config.toml
train_examples = 39062
depths = [2, 4, 2]
steps = 9900
epochs = 64.9
weight_decay = 0.1
adamw_weight_decay_other_params = 0.05
Rows from block 2 of a small self-supervised audio encoder (BEST-RQ), named by matrix and row number. Rows with one number belong to one channel. Each number is 128 + 32 x the weight over its row's rms, rounded and kept within 0 to 255. All counts start at 0. Numbers have three digits each. After the name is the row's rms in percent of the matrix's.
After each channel's rows are labels from the 100 clips, of 14848, where the channel reaches its highest value: "loudest band" is the band of the loudest frequency at the time of the peak; "peak on" is the class under the peak. Only what is clearly more common there than usual is listed. The data: synthesized solo parts of chorales (CocoChorales). In brackets: how many of the 100, against the usual share in percent.
# convs1: first pointwise conv (model.blocks.2.convs.1.weight, 240x192x1), inputs 0-191
# convs3: second pointwise conv (model.blocks.2.convs.3.weight, 240x240x1, transposed), outputs 0-239

convs1.143 100:150115091107138126083085141148188168085120108133148197050135121081079075156201192135069119144153108190142117145153173183145161141120170098164135148108140049119143119085118115124140127155065120175114109142100114082134121088172112104142132123134164133151101127120103178121124153103125133168110110159128142122159121124122090137113179151163151126173122132186150185127128163127177180115183070096163150129125085132143177114145145144184240211122157137157115151132145110126179135065200137148150124108135160146157124137112102121144091140066112109171110131144103105134170160168168116151
convs3.143 092:055114127058154100167152127112201143124150133150138159159161115099163120126139133082111129147092122116111074170149123137127106078154133159146074154097153107135126095094188128148166125111131087157134117117139081101172123130121130131119071066161095097166131135139112079146136161197130063122141147191119127108085158095167152136090087150081042086146176066112126087127149116074086154157116119146075106142112153138154134074084096153161120108136152131104170121092121048107123063173095061093117068122133156097089141137164088129129077147145161113066155164091103162092158145127139112117138100078110105144152112142177160067156170105148120154106150146175133155122160080066116170174217120092126143142124127117161128140124111086135209
loudest band: 250 to 500 Hz (92 vs 44.9)
peak on: B4 (39 vs 3.7); G4 (36 vs 2.7)

convs1.4 100:133174123156153151152120115116157140152108154106161133113096158155152090107075177130133138130132151126209108155174142167160106139194211073150088102123130137173061119132203126159073090190149133156154136112118132124218084101116166126107120068147137136108127128121093128169127132132218118120181099172117129126128147111118142121073118129154194134110140072123096123108076101158116159170188107156089131146165145141125135082141116087162110115136172188189114176177151171121126139133153121205170130190134143152150082155124180166149139186120112096157123105181147142089116121179121126111
convs3.4 106:106125142059156151081149132133097182168104037108184157111170138187139134151141107129164121126159108153133104163090117211114084108165173131161171154102105139105118123093124160128139128118149143141051103142108091074165141110094154183165105126135151112142108150133090191147102115099079148116156107161128130088134140171159075128141135105144162153096133128110153140173141153129132123099083155159172098157175086138126123076123146211126094134187110168104112170136136103122188144106099163129131163120160089124105200144075163173111099092142165102125145133106179148080144212144199166120198126093138109120151180098098045146097142114103070089110145161129178081114114153120108110150133070124096152112156116153134141093090187070084113
loudest band: 1000 to 2000 Hz (40 vs 12.5)
peak on: C5 (25 vs 3.8)

convs1.45 089:138120057108106076169117180126137197082103073205108160151134135128120152159083092123115138153123146156146120086101155071157157120135133082099149103137145131130133126085116231164051135124120131161154137120123176112187122116141088119133158184152105093184096126141145100149083119131170228127126139143139069095151148144175149102156129154150100099132065141136150128169117096165140209117112114114125071137117090196123146144103070139110140158092105110139095127112180126144110135085159136081108137135093129113132133087108154113156135167118143130073119120194142123199197169138147088181
convs3.45 087:201118098119109076143121150113131169097188086170098130098097156173083114166105138145089123140115184148125200135122096161103112137167141150107106158134099089138079122104162026123109160120149112131123084154141111175132159124171124148111152112098091120162141141153115142217109095127127101154138103100163090125118183074139082090103119163140131095157129125125131136168153125159109108192104121166089114129089145141131160147131177080144133083090094102096134089100118131177158136097122106040136195113171152133087116163123123147179127134147160142150160129132156086154116121052104148096102111122123169184136085162082185208122166068110112167105149144116153143109135148082119185172121120133127094168146095030147080089087105063180147
loudest band: 500 to 1000 Hz (76 vs 25.4)
peak on: D#5 (69 vs 3.1)

convs1.198 098:161149141154160092141141121079121074145171114148087155152142104073143075108154182154145119092107146153148100097178168115124169156067085135111188076156131099136070115118088093141164162138110121143135153113089145162084147088099161141084094081128145172078163144109121153093126178129142119150150125141120169110101088128116060084127201161158106157120171101098134118162144138107156110116084124156092175095145143163067122100167167202147036114145154100109075145111123147112167156169137070145097085169149084108114096091087096181176102141131160118098138071163089174172121178140147108132
convs3.198 103:136091131090153061137129137060147122139081092090125106122188113078103129104130077114141119117140143125039086105149130104092153101122107179041109065152123075114125149111097122131113142145123096107136134156119067154092129099132166145075126175087158159174139093143159128175137151117145135120074193154202073121144111121190118063149122113168152152087094118104128079115087133089146103170148152121166067093091092122154111123156137087144114132099116116102118129125140197126095071084163136163080155139108084073110155138084111160119159131166121088094147165153059109136099101098100115158106099055185154164125053078162121124033150141122074132123131136147168108115109086096098088111132154185142097150105147100135147109129120141141173
loudest band: 250 to 500 Hz (71 vs 44.9)
peak on: G4 (51 vs 2.7)

convs1.19 102:113163127173072154154160065137096106101147113090114057161076117119086133120123138140158149186173088151192151138151140153066173108160180143129128109158144175137143126084100073154153218100112109162151127127180097113112142122159098089080135142103108142040113138084061109101102138134111158127153132140131154093128153093120109130081098133136114153195130132103174130057182124101124099116210151075123115219165141112107119083140126130145152119086151111141139098200099112100157116135114110148087128121109097138164209166112166132163131133127176108110147125141166091131164158107127157191
convs3.19 105:136087084110151084162119166164161137169132171146125238128078129139153137072124135105124104111104101090136122116106113130080154136153153128146080154132181106135094176132117104129114149104165161135139181102163143124098093117118164145141099155169170114134093121112140165121158172132106134136175141157143127086131152092108164138099123076174042154176066119129099168066170180077155133136109098045150125096122200102112174155111100092154159175118094067060149165171129120132125138126097111134159167107134118093090158191153118182095103123106204114102074131092152102118146168150157109071120112134147118101113167106115138105108128089133062118091159101103138141185210139169098159127116187141155163105168091106111088129195117096179131
loudest band: 1000 to 2000 Hz (40 vs 12.5)
peak on: F#5 (66 vs 2.6)

convs1.172 097:172146119150150138165061128125183179117134168143163114144083125171143133148069154123101168092097112130075099126136139075167157062139102172201070178101126162085111206113107133094144137139133096104127095110153092135102146137133108110147180158082105171164178189146087077157170157162172143105115103080107137167202105096167171130200081172104129119146133135145121117129125125121119127110128153139116099135095128110132182094103106148131103135114162178172111084102162079123133085174148083129174158199145106136095163118122102147103072158140145049127112054149138149086105152136088123120
convs3.172 102:156156113089097152139171166139131099152173120185165128118121201083167119086122169127138152116106197150055049115169169078139125167115088199117138082154109157187119124164173107152183085088139157096138117160130154159084128177111101152149081075052120159185109184105147104137103151104120127159135074116143107091113183186175167127095106136170107130156146162115133155121167050096086115101157148116122125189172197084116161169127113122110104190129156168122129153122117118166115139159172092136136112101181137126139087122159098110163121128161176108158124172116091087130065144130141092166106089176081189119146145102187126156129129166141166108157110171132163129123069148103122152094123145133129153131148127078104147162170164117156110
loudest band: 250 to 500 Hz (81 vs 44.9)
peak on: C#4 (33 vs 3.8)

convs1.180 110:126140131112179130129078102152150127147146198165148114110173093134100131150176133107094073037101059134150112093092173094102142156135131123175170117054123187079107117119144134078146151140163061130137131092152102131121157187160176170142122150089118117187091131147110161131201124106123155212126109148139080127119186129080144183088144110147141122146154117079136147193090123145163113148165140108121188138153091147150119140168121093126135118108181083114113095179128109117110177180084114124129149142128165098069171141133127139143120195077090166096150185100178166165131138108119164122
convs3.180 105:113119152183107111082080039093184106183109199155126102128103154138204137127202111143156150135165151149080152142144117138129061115113108139136112114119114153151079148144148197160106129128094128165130122127130167198143111121155162149106142101184133159138097204123095128133176110134083099074125098047132129175154152135143080133103142083084128111165204123064099093116132164131111140135211127132137139129143144140139147145071149172133131050141116085131168099168101162100179152116067104090105119114143147119106075114125127127119138100107081113092113132071134155146132141098126114101135163163201127153139175152156202152178178092104152111109141153084133100161151212064101113147161115118129134158141148160153158151078112114096142
loudest band: 250 to 500 Hz (77 vs 44.9)
peak on: A#3 (27 vs 3.1)

convs1.175 106:140161101129099126128137132121159097183156138114140131123079159083170108166045128114069172101195127131157105162109087097135098105140158108138165164068116195143146126199180121153126148122125189126096077127049121119152131125043123080144113066134146111088097124071152104144150167131067102107113081168117129099165185112065122126083088100117164139143151073159117109114100144174108135061172166112128134127142161156139152148184088116130068149137119119169160173105143124099135114070053086143129160133121103102133112143183153109144117056102114129092147144109114183115123090126089130128
convs3.175 106:165111058096157111154149100118126130136124181100152092059171171112146082133125131145132175094116173104177146130146107046145129151149195128078143090107173115139152103060067118103147129133130107083140149157116090092079107115120153161109114154125065123134126113101026128104116093123153138154125150140103137114126123147079140177149157121132092137060081116090073109058097129156118116072177155155129095130108091097106112107150105102114096139163208133149164157128065079129118096131156154107137071163130121093126117157152160079132083130071144133111115110135104151135141177163093159142165079043107143113132119173075091101114104064118124075108083103132121146111060124147126142152109040118139180149138136143159088103098092136131053
loudest band: 250 to 500 Hz (76 vs 44.9)
peak on: B4 (79 vs 3.7)

convs1.130 094:137126127114142099063126148137097172100114150092164108097134171184114128108112143130121127076111102189175075084158203117120161107201136153094214159127138096076097074100085136141147203095127113130098085111123138131122163137149155069142133118105101133150134170070137085159107167137165143084086160098135121137124130119141086136173122122135090161117146127144119132136037176102125135095105113134113164109102095163123153133123117081150103170135116170102138055195156136128136146101099168160109126025148162119150154169171182043133145168156106185095099136123084148094111103143138137099
convs3.130 103:173187087229137180120123081160064105138099101098081161129148120133151091110147179150156121071128136126120107104117158129165129117069166129104085145141152111117095194171108156188097158125135167100092127124152110158082132082140161104182116150162121090161162154123191134168137033121133105113106095196096131182116113127105125147138120179140164117207101239137159087114130075104074160126182162133156107101129151102167115078129073177145128151166128115128064120180111124130168130152130103152199112125137144203146109066099086147125107129110157123150115116178067164128119146154068135090136099122172137108125153125139131124151097098120122137118121146099085128160169099174106158130104154172115136136114149177126143184112112105142106
loudest band: 2000 to 4000 Hz (37 vs 0.7)
peak on: F5 (93 vs 2.8)

convs1.152 104:122099148215120146103128140120154136169124146207131116123176178143075069105126147173088137124114160152122109145161122114132160117178091096107169088118129128096095094167117190100161155107152153101105094186109172113107148115034098142086073087130172115119157091146190146117109151122152099112148159112160120096154164115137125134071150113100087174119169128094181148127161131124162116127180153100124092131113102114139127164164146155130128066187161089125066119127173154083142206130140134182086130156161094115124140189117228127089113181105138090165135164081124116115174146084118105149
convs3.152 099:126153122131092151121115073135090107175074084130171145087111163183124139139107092163087164161105107063143163123097167153164084179139131125122139129132133088154113207077104084139161109090128153136087191123162073124147078199114100159101146136129131166131174117124147108111136105170172160138159118125095152129126122139091152089094133155133116144103172081115128084103128188087103117144122051105151127111140157130132147124122113139105160175124133160133178172101138143170107082167176142117124087129074214153121117137120084067138179085109133095141129130121097094082146097118084096206138126180187090189148128082188141066152092090154152164168181111105093095167148127124155071062111164090091173138113136081107111085156169097116117
loudest band: 500 to 1000 Hz (64 vs 25.4); 1000 to 2000 Hz (30 vs 12.5)
peak on: D#5 (53 vs 3.1)

convs1.16 095:104109149093129172115112156099139183092168117123097094170138149190138146164071113143094115123128163154148151130144089099134149174133101096180102107165088094091171197125122145115142048149081088063136068134128167078124157129071157139146117151125094092104121127110170108082175123114116186070119130135138066138123135119148117148127143118099147116164187094106142093095183130115138074116162149179124223173083105122097160121158129184134181140111139134128140184157163111121061122102132101096086092185126113152084085126134121080116085127152112215163108145157108124074131150080105116170
convs3.16 091:116107113112125075162060112141148119148144125097125173189084146108075142160105086091162125129116126108170106126153149108095187169134197141125138165143093153127113147131144091161130145082162148084130116120107132116109097074086156133133199170204098193115090114077087129155134120123077145057090133087131102114102134119157120114162105117120164120224123165183170168133115099102161121134134107126179085127200147106098126119139115110107101157138093134081129111065155114087166107139100174131118148165113179099152121204088181116107158100117163104105122109183183098134080132107116134144132162108113137113063160119098104095074123119132145116222202158151159123087120112113122132129121177065132232105176169121158106157134112115130141
loudest band: 500 to 1000 Hz (51 vs 25.4)
peak on: F#5 (59 vs 2.6); F5 (27 vs 2.8)

convs1.228 099:158126116084077112158126069157135096137138139086075157141160094162134168196137152152134188156142136110176095111170195107121129136113116131149113130142203076076130104095137098124128099092104166135111130104097158112167117111140147097106156136196146141123125165100109128133146130134135043114108181119122170156140137148125135048137070130105157188105097110105156167146124110092161152173107133109116116112165182148120131153100166118168039105141083154140145148165140125119102046092100092094119131176122131077134161202107115034139143087103121056121116130142119161172184155088188140147
convs3.228 103:116110093079131146212112172111112089069179129130071136151143174084126130158058142137136112146066170078163094126205110130140156117127121149126154111135105052154126149189130122128126139158087157109105116135132104151099137149080121164096106084082164120138134194172189118104075107188039150125160104122103108127150108133144107154198109136094126165122149099118125136099143110117144115123151139141205073120176187141171122135189150150104102150168124150156120120055108135109160165105130128138176128100124126148085138149121057104133138156105110114077127140121106111172127018127099149118099110172119175182137129167072133146093097144164144074174096122137161101119116138148112097130196116123110155147116190161113161130080119152163054
loudest band: 500 to 1000 Hz (58 vs 25.4)
peak on: C5 (33 vs 3.8)

convs1.186 093:108127160079165125140163111152112213117124137163122071176194108139118128132115144145090090117110148116150108126064116082144116144123106105148103168089143208089090091125127145127101129114141144142160126159079092108138123164139084151140175180116167114141125136059119165153063097154116117079118143152101091128073144173118173167172178162086199103105126128069150165130128134129100102169139132116077148116199141142128069206144152137145097095143100160149103158134120158166133102114153124098102100070135168081040088107100127106114126151174155087094140126165156191139070155171116176107
convs3.186 094:127138111146145187105089209174144119123097153180131164078086160147100110109127085155155128088159123103147157186124110145112169110132065149136150168136104131143121070145141153115126142154144127134178115150143089129141148071150147107159160117149105077137096176191176101097215172183105149126111105178131145168131114168068191188133144129150165157163102162168159198150163160067118124136112123145099126176107114184118109118149186142148155137132161134161186145151108156119135175097163152083073098136070106137128160149123092079075140150095140093161143174151153165164127138112124150121085137103130180085165159149153093113169086141137061187177118066186171106137096099149163199163116102135168098131125088136160099106118135173165117
loudest band: 250 to 500 Hz (77 vs 44.9)
peak on: A4 (47 vs 3.4)