Weights of a small self-supervised audio encoder (BEST-RQ).
Training: soap at rate 0.0016, batches of 256.
Data: trained on synthesized solo parts of chorales (CocoChorales), 39062 training examples, 64.9 epochs.
Rows from block 3 of a small self-supervised audio encoder (BEST-RQ), named by matrix and row number. Rows with one number belong to one channel. Each number is 128 + 24 x the weight over its row's rms, rounded and kept within 0 to 255. All counts start at 0. Numbers have three digits each.
Before each channel's rows are labels from the 100 clips, of 14848, where the channel reaches its highest value: "strongest on" is what is common among them. Only what is clearly more common there than usual is listed. The data: synthesized solo parts of chorales (CocoChorales). In brackets: how many of the 100.
# convs1: first pointwise conv (model.blocks.3.convs.1.weight, 240x240x1), inputs 120-239
# convs3: second pointwise conv (model.blocks.3.convs.3.weight, 240x240x1, transposed), outputs 120-239

strongest on: note D#4 (44); instrument: violin (33); clarinet (30); note F4 (28)
convs1.210:160146150149122144065160137142149121113145125148166153120143099106116110099087131133138144124121129109139128152097121131100144129153141138130109151105145173148145108084108109119108151161057161128177143144119095146151149121137133124115103121149124119134164058122119119117157121127161145119146114124120147116154145174110105132079097169147103144152129097124084126
convs3.210:120126159124099137153138190120125118113137169121135168124184157130112100123150098114098119118120099114138150137138078126105104113126175138129128130162120134139133106108160125182151174135135166114127120111131119113124081140116116121117160139161135128132107142156139086133145161152149141142107158110092163149142126152131146109131111183082113105110139153106087133

strongest on: violin (73); note A4 (31); note B4 (29)
convs1.107:168127141115157120106160125129133168127147172117137128111118114126093083158151142118121111104145142145101181168153119124105119145148115145137120087154092115128145145151145093094109127100164177136131101098201136125162116127126133091122110125153114088110125151090129154125161111174183112132126133116098127130118134128157133075167117100142096129175075129167172141
convs3.107:085139117146118145169169114102135107161137159126110139092140093139139163106120109090105132124123182151134140169163148136147110125164168097125124142126141092139100109128121150171145150109091123116136123126191110120115082089128143105157165133141172177112139124136140134094137125146159111139156168192135123142139149138116097146109142124157114105130121120088088112

strongest on: oboe (39); note D#5 (37); violin (36)
convs1.71:150136150110139133159160123152153147202127095108114106164180143160117140166116095156124121135133181113181163105148062118107113117136120155124142168109098090146109141166153138104140131121117106115136115109107125120118142128139113118150109144133083125118100165102169128104128099138098171098131128113127128116143121143114151141138149098125109110086157140131143203
convs3.71:140072143111140124103145128122135097133110087084133152138124152090141084121157200134154138150138101160097152137162135097119124082118099124111159094130175104129106122149136141110140159131136127106131168168128114153136132155117121108127155138118072118121129130100157162163102153109151097108111120117174142172118135122141121116178108124116134162085129138110146189

strongest on: bassoon (71); note A#3 (69); note C4 (57); note G#3 (33)
convs1.184:106111099120157104122157113122159130127151105134095131144154137169131108130132140175123147101164122125122148162092104132143139130122104102126137132177107106127111113094104162180123107119100161137083086156129077112081119125087171128142110101153145113134067153117116150144090160145125159085177124141146149159141123085127133185126113117152140108127138104113129127
convs3.184:123110127136117095160105147102128149156129129150111141196129117091125169097131124087095112131134113140127131058113104108149134131157128135099115097134131126134127171124133119109118110134152154139117131121170076156129087106084126114127102084107099110127091089063108126126103138098141170114169128178095124096117148110148159102135136158103095156160170153140117100

strongest on: violin (62); note E5 (46); note E4 (33); viola (28)
convs1.228:153169157124117150147165098098120125109120125131149106134098110136118122113139125115121131169128129125116138134145134138154122121160122105137127130129081116127104147182116120179141153164085145139101114116174097127144124128118139081130117147171153148097132154106149135093123126133132112161122086184163128157139205134119139183109107135109128119148092158133139137
convs3.228:136148104098118140111176101149149115135120124146096109144134113124121150130145103186118133125118145105108176145181145109093142112159148117156125152153171141117109107117113149132156103092134125117087108135139120169113160168150129055145083090137149129185096124148138094136141130137127151160135166146110121096137094147121180152177115141127125106133092136131077160

strongest on: violin (84); note C#5 (43)
convs1.201:148135102109120133106124136131102175148112094122128157159119162149156165135135141164087075122136113107154119118113135116150113136136086134140153113147150139127141103152095127135130142160142165096172121106138157136149100129121137114146103132164161194130119134151161165132146086132105164146115153083153119138069148177133111136123148126129171119124145128129159146
convs3.201:172164139147128151124141112150116136133130105187123116121110143130095127092123157093109094097130100096080077138125118129098136171109138119092101107153154139135126098117105118109115116128168136133138128110130088149113129123154145120068121142088074135141105167103092105116129135105118123144131123168121123120145148106152105095124131131128135116130159115146091119

strongest on: violin (59); note E5 (30)
convs1.226:176120116121117115138141143101146110086145112156142119117165118142128156122114094147124163099132182093149084129143137145117212120140136121124152155087106129113130096159114108150116140167127141098160110112128104098116164138187137127144135120064175127125129152138157111143115115164116146139101082140160103128119149164097136108146093124153143093159151122150119099
convs3.226:111149167119126093171113121112092120147150181152159123148150123164128133104071120107097148113167136130134142121140111155120119111110144143126116141119165118124141108117131144105126146118097137071073141119157163170122158143133128097132164098121142168136136169139094081187128120141120133110122130146122125101116132135169086174132136157134140150109147148170140116

strongest on: bassoon (37); violin (36)
convs1.66:138126158145104128160146105160122104133147112123119161121130158126155095098126150084111124098082101132124132148187154140151139081107141104082134086086174144176138096138100120142148148135131156136140113107073180096118111130079109111169119097078145081117088139099124140121127096101125146134175133141135138143123150206096121129133097105103137126132112147150096095
convs3.66:149098114126141115065115152146128131111128131153116159088137128120167134103130105141133141134140140129120146126106072159118137157161178129120146183164129084136169114111139132152159115154133136148149134140115162125142139143116128125077153159127054080154167175136124132138124143117112159099138137102132116157131098138105126098121140137140154162103143132123122201

strongest on: note F5 (49); violin (43); note G5 (31)
convs1.48:075119121116123171139135156158094146142141130143084121098165118110140130133170140137096101112191163116135133138135104134134120143134119096120133099122095120109145069154158142130139118110117092145130116166153194124126151095109069139126184121138152128119179132143163158109129104092160098164139148129133110128099132114107118132152093110081110160116131122136100084
convs3.48:113129140154149154119130138118109113116136157117117134093140122173138082107136147089126175150156121111132114093151140128130157152128151128129140133140141100121083144147077136133104081139118164124112130138204141139144117077119139105129106085178150104117088166144133117135145168090129172113126092163188141131116148122108095121105129128143142137148118104143122139

strongest on: trumpet (47); note D#5 (41); note C#5 (38); note F5 (33)
convs1.179:139114128154107133166121119133132106115183114090136136140123121134107134123134082169126118090130075089140108120110121107088101120109121149122112149108119158130127085100104107092160149118142114122127137128121130125139126093132099110121130110159114136148120134162099146106087094099158126111121144092164103099147145143143148136108119122150182201075163119091111108
convs3.179:128136101171141142170152165148120120106203132074107147130157122136136113133161192094143147142144085188098148137118118160101131192106151130140112110106160120102122153151121137114142134146115198191110094149154123162139120134138093115120167149129123126124151113119146143205132114120100122110133150141126113154164145131137137170093140130129071161140120132148109181

strongest on: oboe (55); note B4 (44); violin (41); note A#4 (40)
convs1.114:122162091125089164141187134126124126106127171137111182142185172160132103108102109127122135121120129122077131193103125120100136156147123128125146102109135175178162138107139130098163091122123113119119095126155077145100139143148142145112129153127092113124149121122141137091148157121134111133117096095148138136102120070130154100141108095121111143142124108121133122
convs3.114:118109142134137159080118123140097129056145129168133097126123109179162127131150132124151104136116109159155121092125126128136158158092121122125119155132102160072113126143134164111102109177110141118084159166136098122162148166088111135129179136137166106153130160110116148151136093139118132157143139161132125165101159124101127124108163120144109144112060125108145097

strongest on: oboe (44); note C5 (42); note B4 (41); note A#4 (36)
convs1.194:124129126129057147124086121152087140100105175115146100126105136144100071106100173107125133131095125109137119099089137096068105097101154130106150143161050145178110146133087110098140147136080137122108144140108092111111148136143082110104149159103113145140118157143174164137150133130159104147133097138090148166148088115155098146127116136096119137092142128137124140
convs3.194:161136137142115114111111171070098090102090142125153133122114116145171117077143115152119111139133122144120148120099164160095113128150110141148114093129154128158099132125085167134132092139143099127183104109117117128186115142146139161099113092100121084113096148137111099143109095135138128143155068147135124141130092140119125144100098138087112100154132127157146116

strongest on: oboe (46); note B4 (38); note A#4 (33); note G#4 (27)
convs1.209:114141126116133140134121132154128099149117151124145148073111079082133122100125135157122143095153166136139122113115146111098123092166126134137073130142128137085109138154091111168138130117069106178177150155158131175094186119175129139155117087109151131107148111132123138116092157125138146149117128117131126089148133177140150108147134112137106130122105121074163087
convs3.209:085154109136151132137140104128126136088144141125125160131101104148110132099123113115158123114127106116115113175082169099112127111134114125116126122084132124121138136132091114137114077145090133137147122165137086104158151121124103134131133115105114074125130074147110180111150148076089134080090139138107142175110074149122097097098092103103124118101103144136103106

strongest on: bassoon (51); note C#4 (30); note E4 (25)
convs1.8:171155125125122210151151124141151127199126159159140128144153138135130144113106125157127137131136165132116062116144136126159153130145111132163150108108157107141104157133123157124152143129117173116135183126145138085123139141082176129119136138132100103126096150126136181142143115083120129115115118138143064119118102126124139132098122129116133117111121112069114152
convs3.8:103146123119142148105128135148134131161140154123093113142144072112125101114140145165117122107114140138134247121105105140133090126142136135167126133121129126116168165160110129121169122092142102093163115161151155091137175142129126122113148085149083109156097130115098133146186089033151184129101156123151152118146149121124134121088127138153107147148095126138099100

strongest on: note D#4 (42); bassoon (40); note D4 (39); note C4 (29)
convs1.110:176139102124108104127139133110149175158123114145189102112137123106127085131147081125109170137107104149110135115149128088111130122119150155134130135134139143103103070154117131166148098087168107155141173150135187137149112129141102118149109142137124142135118124133152174124104097086083118153158108151102122130139112130128122107132145134098114134069117106158111100
convs3.110:147091111089125089099135155069115181174126153111114108153126118130148130123158108116161111092088142137143104089125122144125145099117150150124132167108120138107156149127105109122162157129115116126125129117126140175117113137150155118115114144109108123104119130126124130127122137076176156152116111145108135131085119126078190141111158099154105113145118103124156113

strongest on: oboe (41); note G#4 (27); note A#4 (27)
convs1.70:108193120152173165108129084134146111148132110164115158142127118120147081131136117159103126098153128145119105096166094162145137149134134100124140134113100158146138119142045144136115104148119126155124136153132118167118127135149158124113086130115137095124172127093128160164139147124140118128139165140143123153132120127141140212144155101116101149123130095141101133
convs3.70:120116138112152124153138097161105119140075154111123135139105100153157134145141148135093118143110117143138119110119113123122131130172156122129107182106160112126137113181089144127149120134122121124117056119180137095110124149115137123076126155124121057119176122080112136103129138114132130107144139125118093121089087130105115131110124160136173132125156156091106116

strongest on: note D#4 (73); cello (43); viola (26)
convs1.198:118128083154112142087139165082155147113104148139156105126149164134124119132173129120146136164152147078120128165130111132135155141172125162116153092120124132131123124117098140079141130122176142134101133159134138121144087140133161094171186126090095126137142144109125106090125134118109131104131143179154131142080131173122126145129103135101154147116118131136124160
convs3.198:157127174142132138136176131180138187112122103110132126151146095118119141153116145146125142119152111144085138147134185094136099134138146117135148174088118141106126136135128106142115138131158128097105111116112137127128160138144121059155160199142147160120157115117149112151187093109172132113142118130164132148135129151087111120121128148132142130140148169126140160

strongest on: bassoon (70); note D4 (60); note C4 (37); note A#3 (31)
convs1.41:102093090093163143082152125136119119144133108123108139096100085140147113158150115124123151133149112117090142145127095148127138132146138126113131169162100103115148062152125128136134115095134129102138144150114162120172096125150149121175137147133105119143241089129134130123092087110102085122127142096135113120157083112149126116133158140133141133130114124135123122
convs3.41:120130180142136121115138114091066115105124132150113123116112149133137121126112134118113157072121139136082161088114126097131161147138141137168097176116131136127180115117136119137103175101135117131105112129127118129130162110128139121140162135150119165133147150121154158129123158165101045095124105136141127156171094140138106112139162145143066124096099149125182124

strongest on: bassoon (37); note B3 (33)
convs1.207:087130125114173157113133137106138149106126145134160119144139091089120121106149135118123123102164160142098127146111140119157109097156151111134142141143114154160100120149110182123103125149150110119082078104095174079075148125114158141112145129118145114113063121089137097135169107178121134099166124122144137108123119119124104133102156149118115137147119121161162129
convs3.207:131116109108093118132141131115131122138128141111117113115133120149078119149094106142124096098158147125140106123127208086118122128144132132087140149124146151140139123112119091122128089111105111199175167131151135154115106162098118120106119133162087170131124133141136128166115109111131121150116072158107136121141146126100130130139187124122122134094132109145136166

strongest on: trumpet (36); note A#4 (26)
convs1.40:157102079145154168149180153178088127124117125102112131165126141102129098104126126135143140117072136092159151133146175100115129157125126115120148141156150132157119144109125157094074114117147124165122149103115103183146076139133135118125139090085168108128089114157103132145123161140107144145108132122152124072137087132138130083120122174164125138123069087145098142
convs3.40:085179134096161141164143152140140082146152138092128137111137123114100162102122138150147165141119125129124120177140155124125141084092123094107105159130109167161130106177112135126130117153129158144151114141124115124135105135116125165129136136129157088164155151172169194145102110137163130123075118129093157120177135160141130112125156132122115146137157118122140147

strongest on: note F5 (63); violin (61); note D#5 (46); instrument: trumpet (32)
convs1.89:099108142127112120115130204148137060127135134123116128164127117108137122086156166096131136129186120174118104195180110153126150126155155143095122132143144153139145135142141106137119099143125141150142121133111088133134124109146137109150166129072138147145095136119109134133090122085155146135156114079127090089143127079089081187142129135123121144136140165102132095
convs3.89:133181116099135086099122128165144068126113157131114134127144119170123125128155100149163145144151114137163151108137137169113097137110134130196109162121148117150132105103098070119142102126113150140120147125133146095161106151084129153206123176140153114158123140125131142192131108129156119140106071155143148077109123107144135125123114135163145136096112121152105113

strongest on: note F5 (84); violin (75); note D#5 (44); note G5 (39)
convs1.90:138098068157128186114102119112141145121096158075072123148109148160132137122133126130145111074078141103091138113113147161145118130127150139106130141083145123126083119155084128138147115109114115135153113112167150113089129133124184157144152106094083161137151123098136144176136168158149112113114139143145101117139088132153119123098132092133126134118091133133152104
convs3.90:080130123151123165123155126163109097107108120102084149145149118119100138145135102097113159139112149167126185131105132094129107095123169155157152193110119115127173108133158093135135088100163089159148173108138133126106129107119144157119133134183093142111123111183132141106112133206142126121163154111093128111131119157151110085103121174109132140112147155118112147

strongest on: violin (68); note E5 (30); note F5 (26); note D#5 (26)
convs1.55:135145112143106148118135157097108057152153125094157119118065104158118105120120107100103135105113085118132238145133160137130127154116143119109127145163132105113133116185094129122110102149150060105175129141099126111168129097139160116096123131137150113111154148141139099096114136175114124157106108164124137110120101134152139095146123137129125082128115145130153120
convs3.55:158108078130138118110121163131161148165126142112149137089127143137095123139177132134131112095145114101141111132120133174114106139109115142139160128111152087126132119154138093149181143106085145132150147121160131127134086096144134151110123125184130127121156099137126102130119141135137136110099097117128120121110099126148099107159074114119133112114139107141139165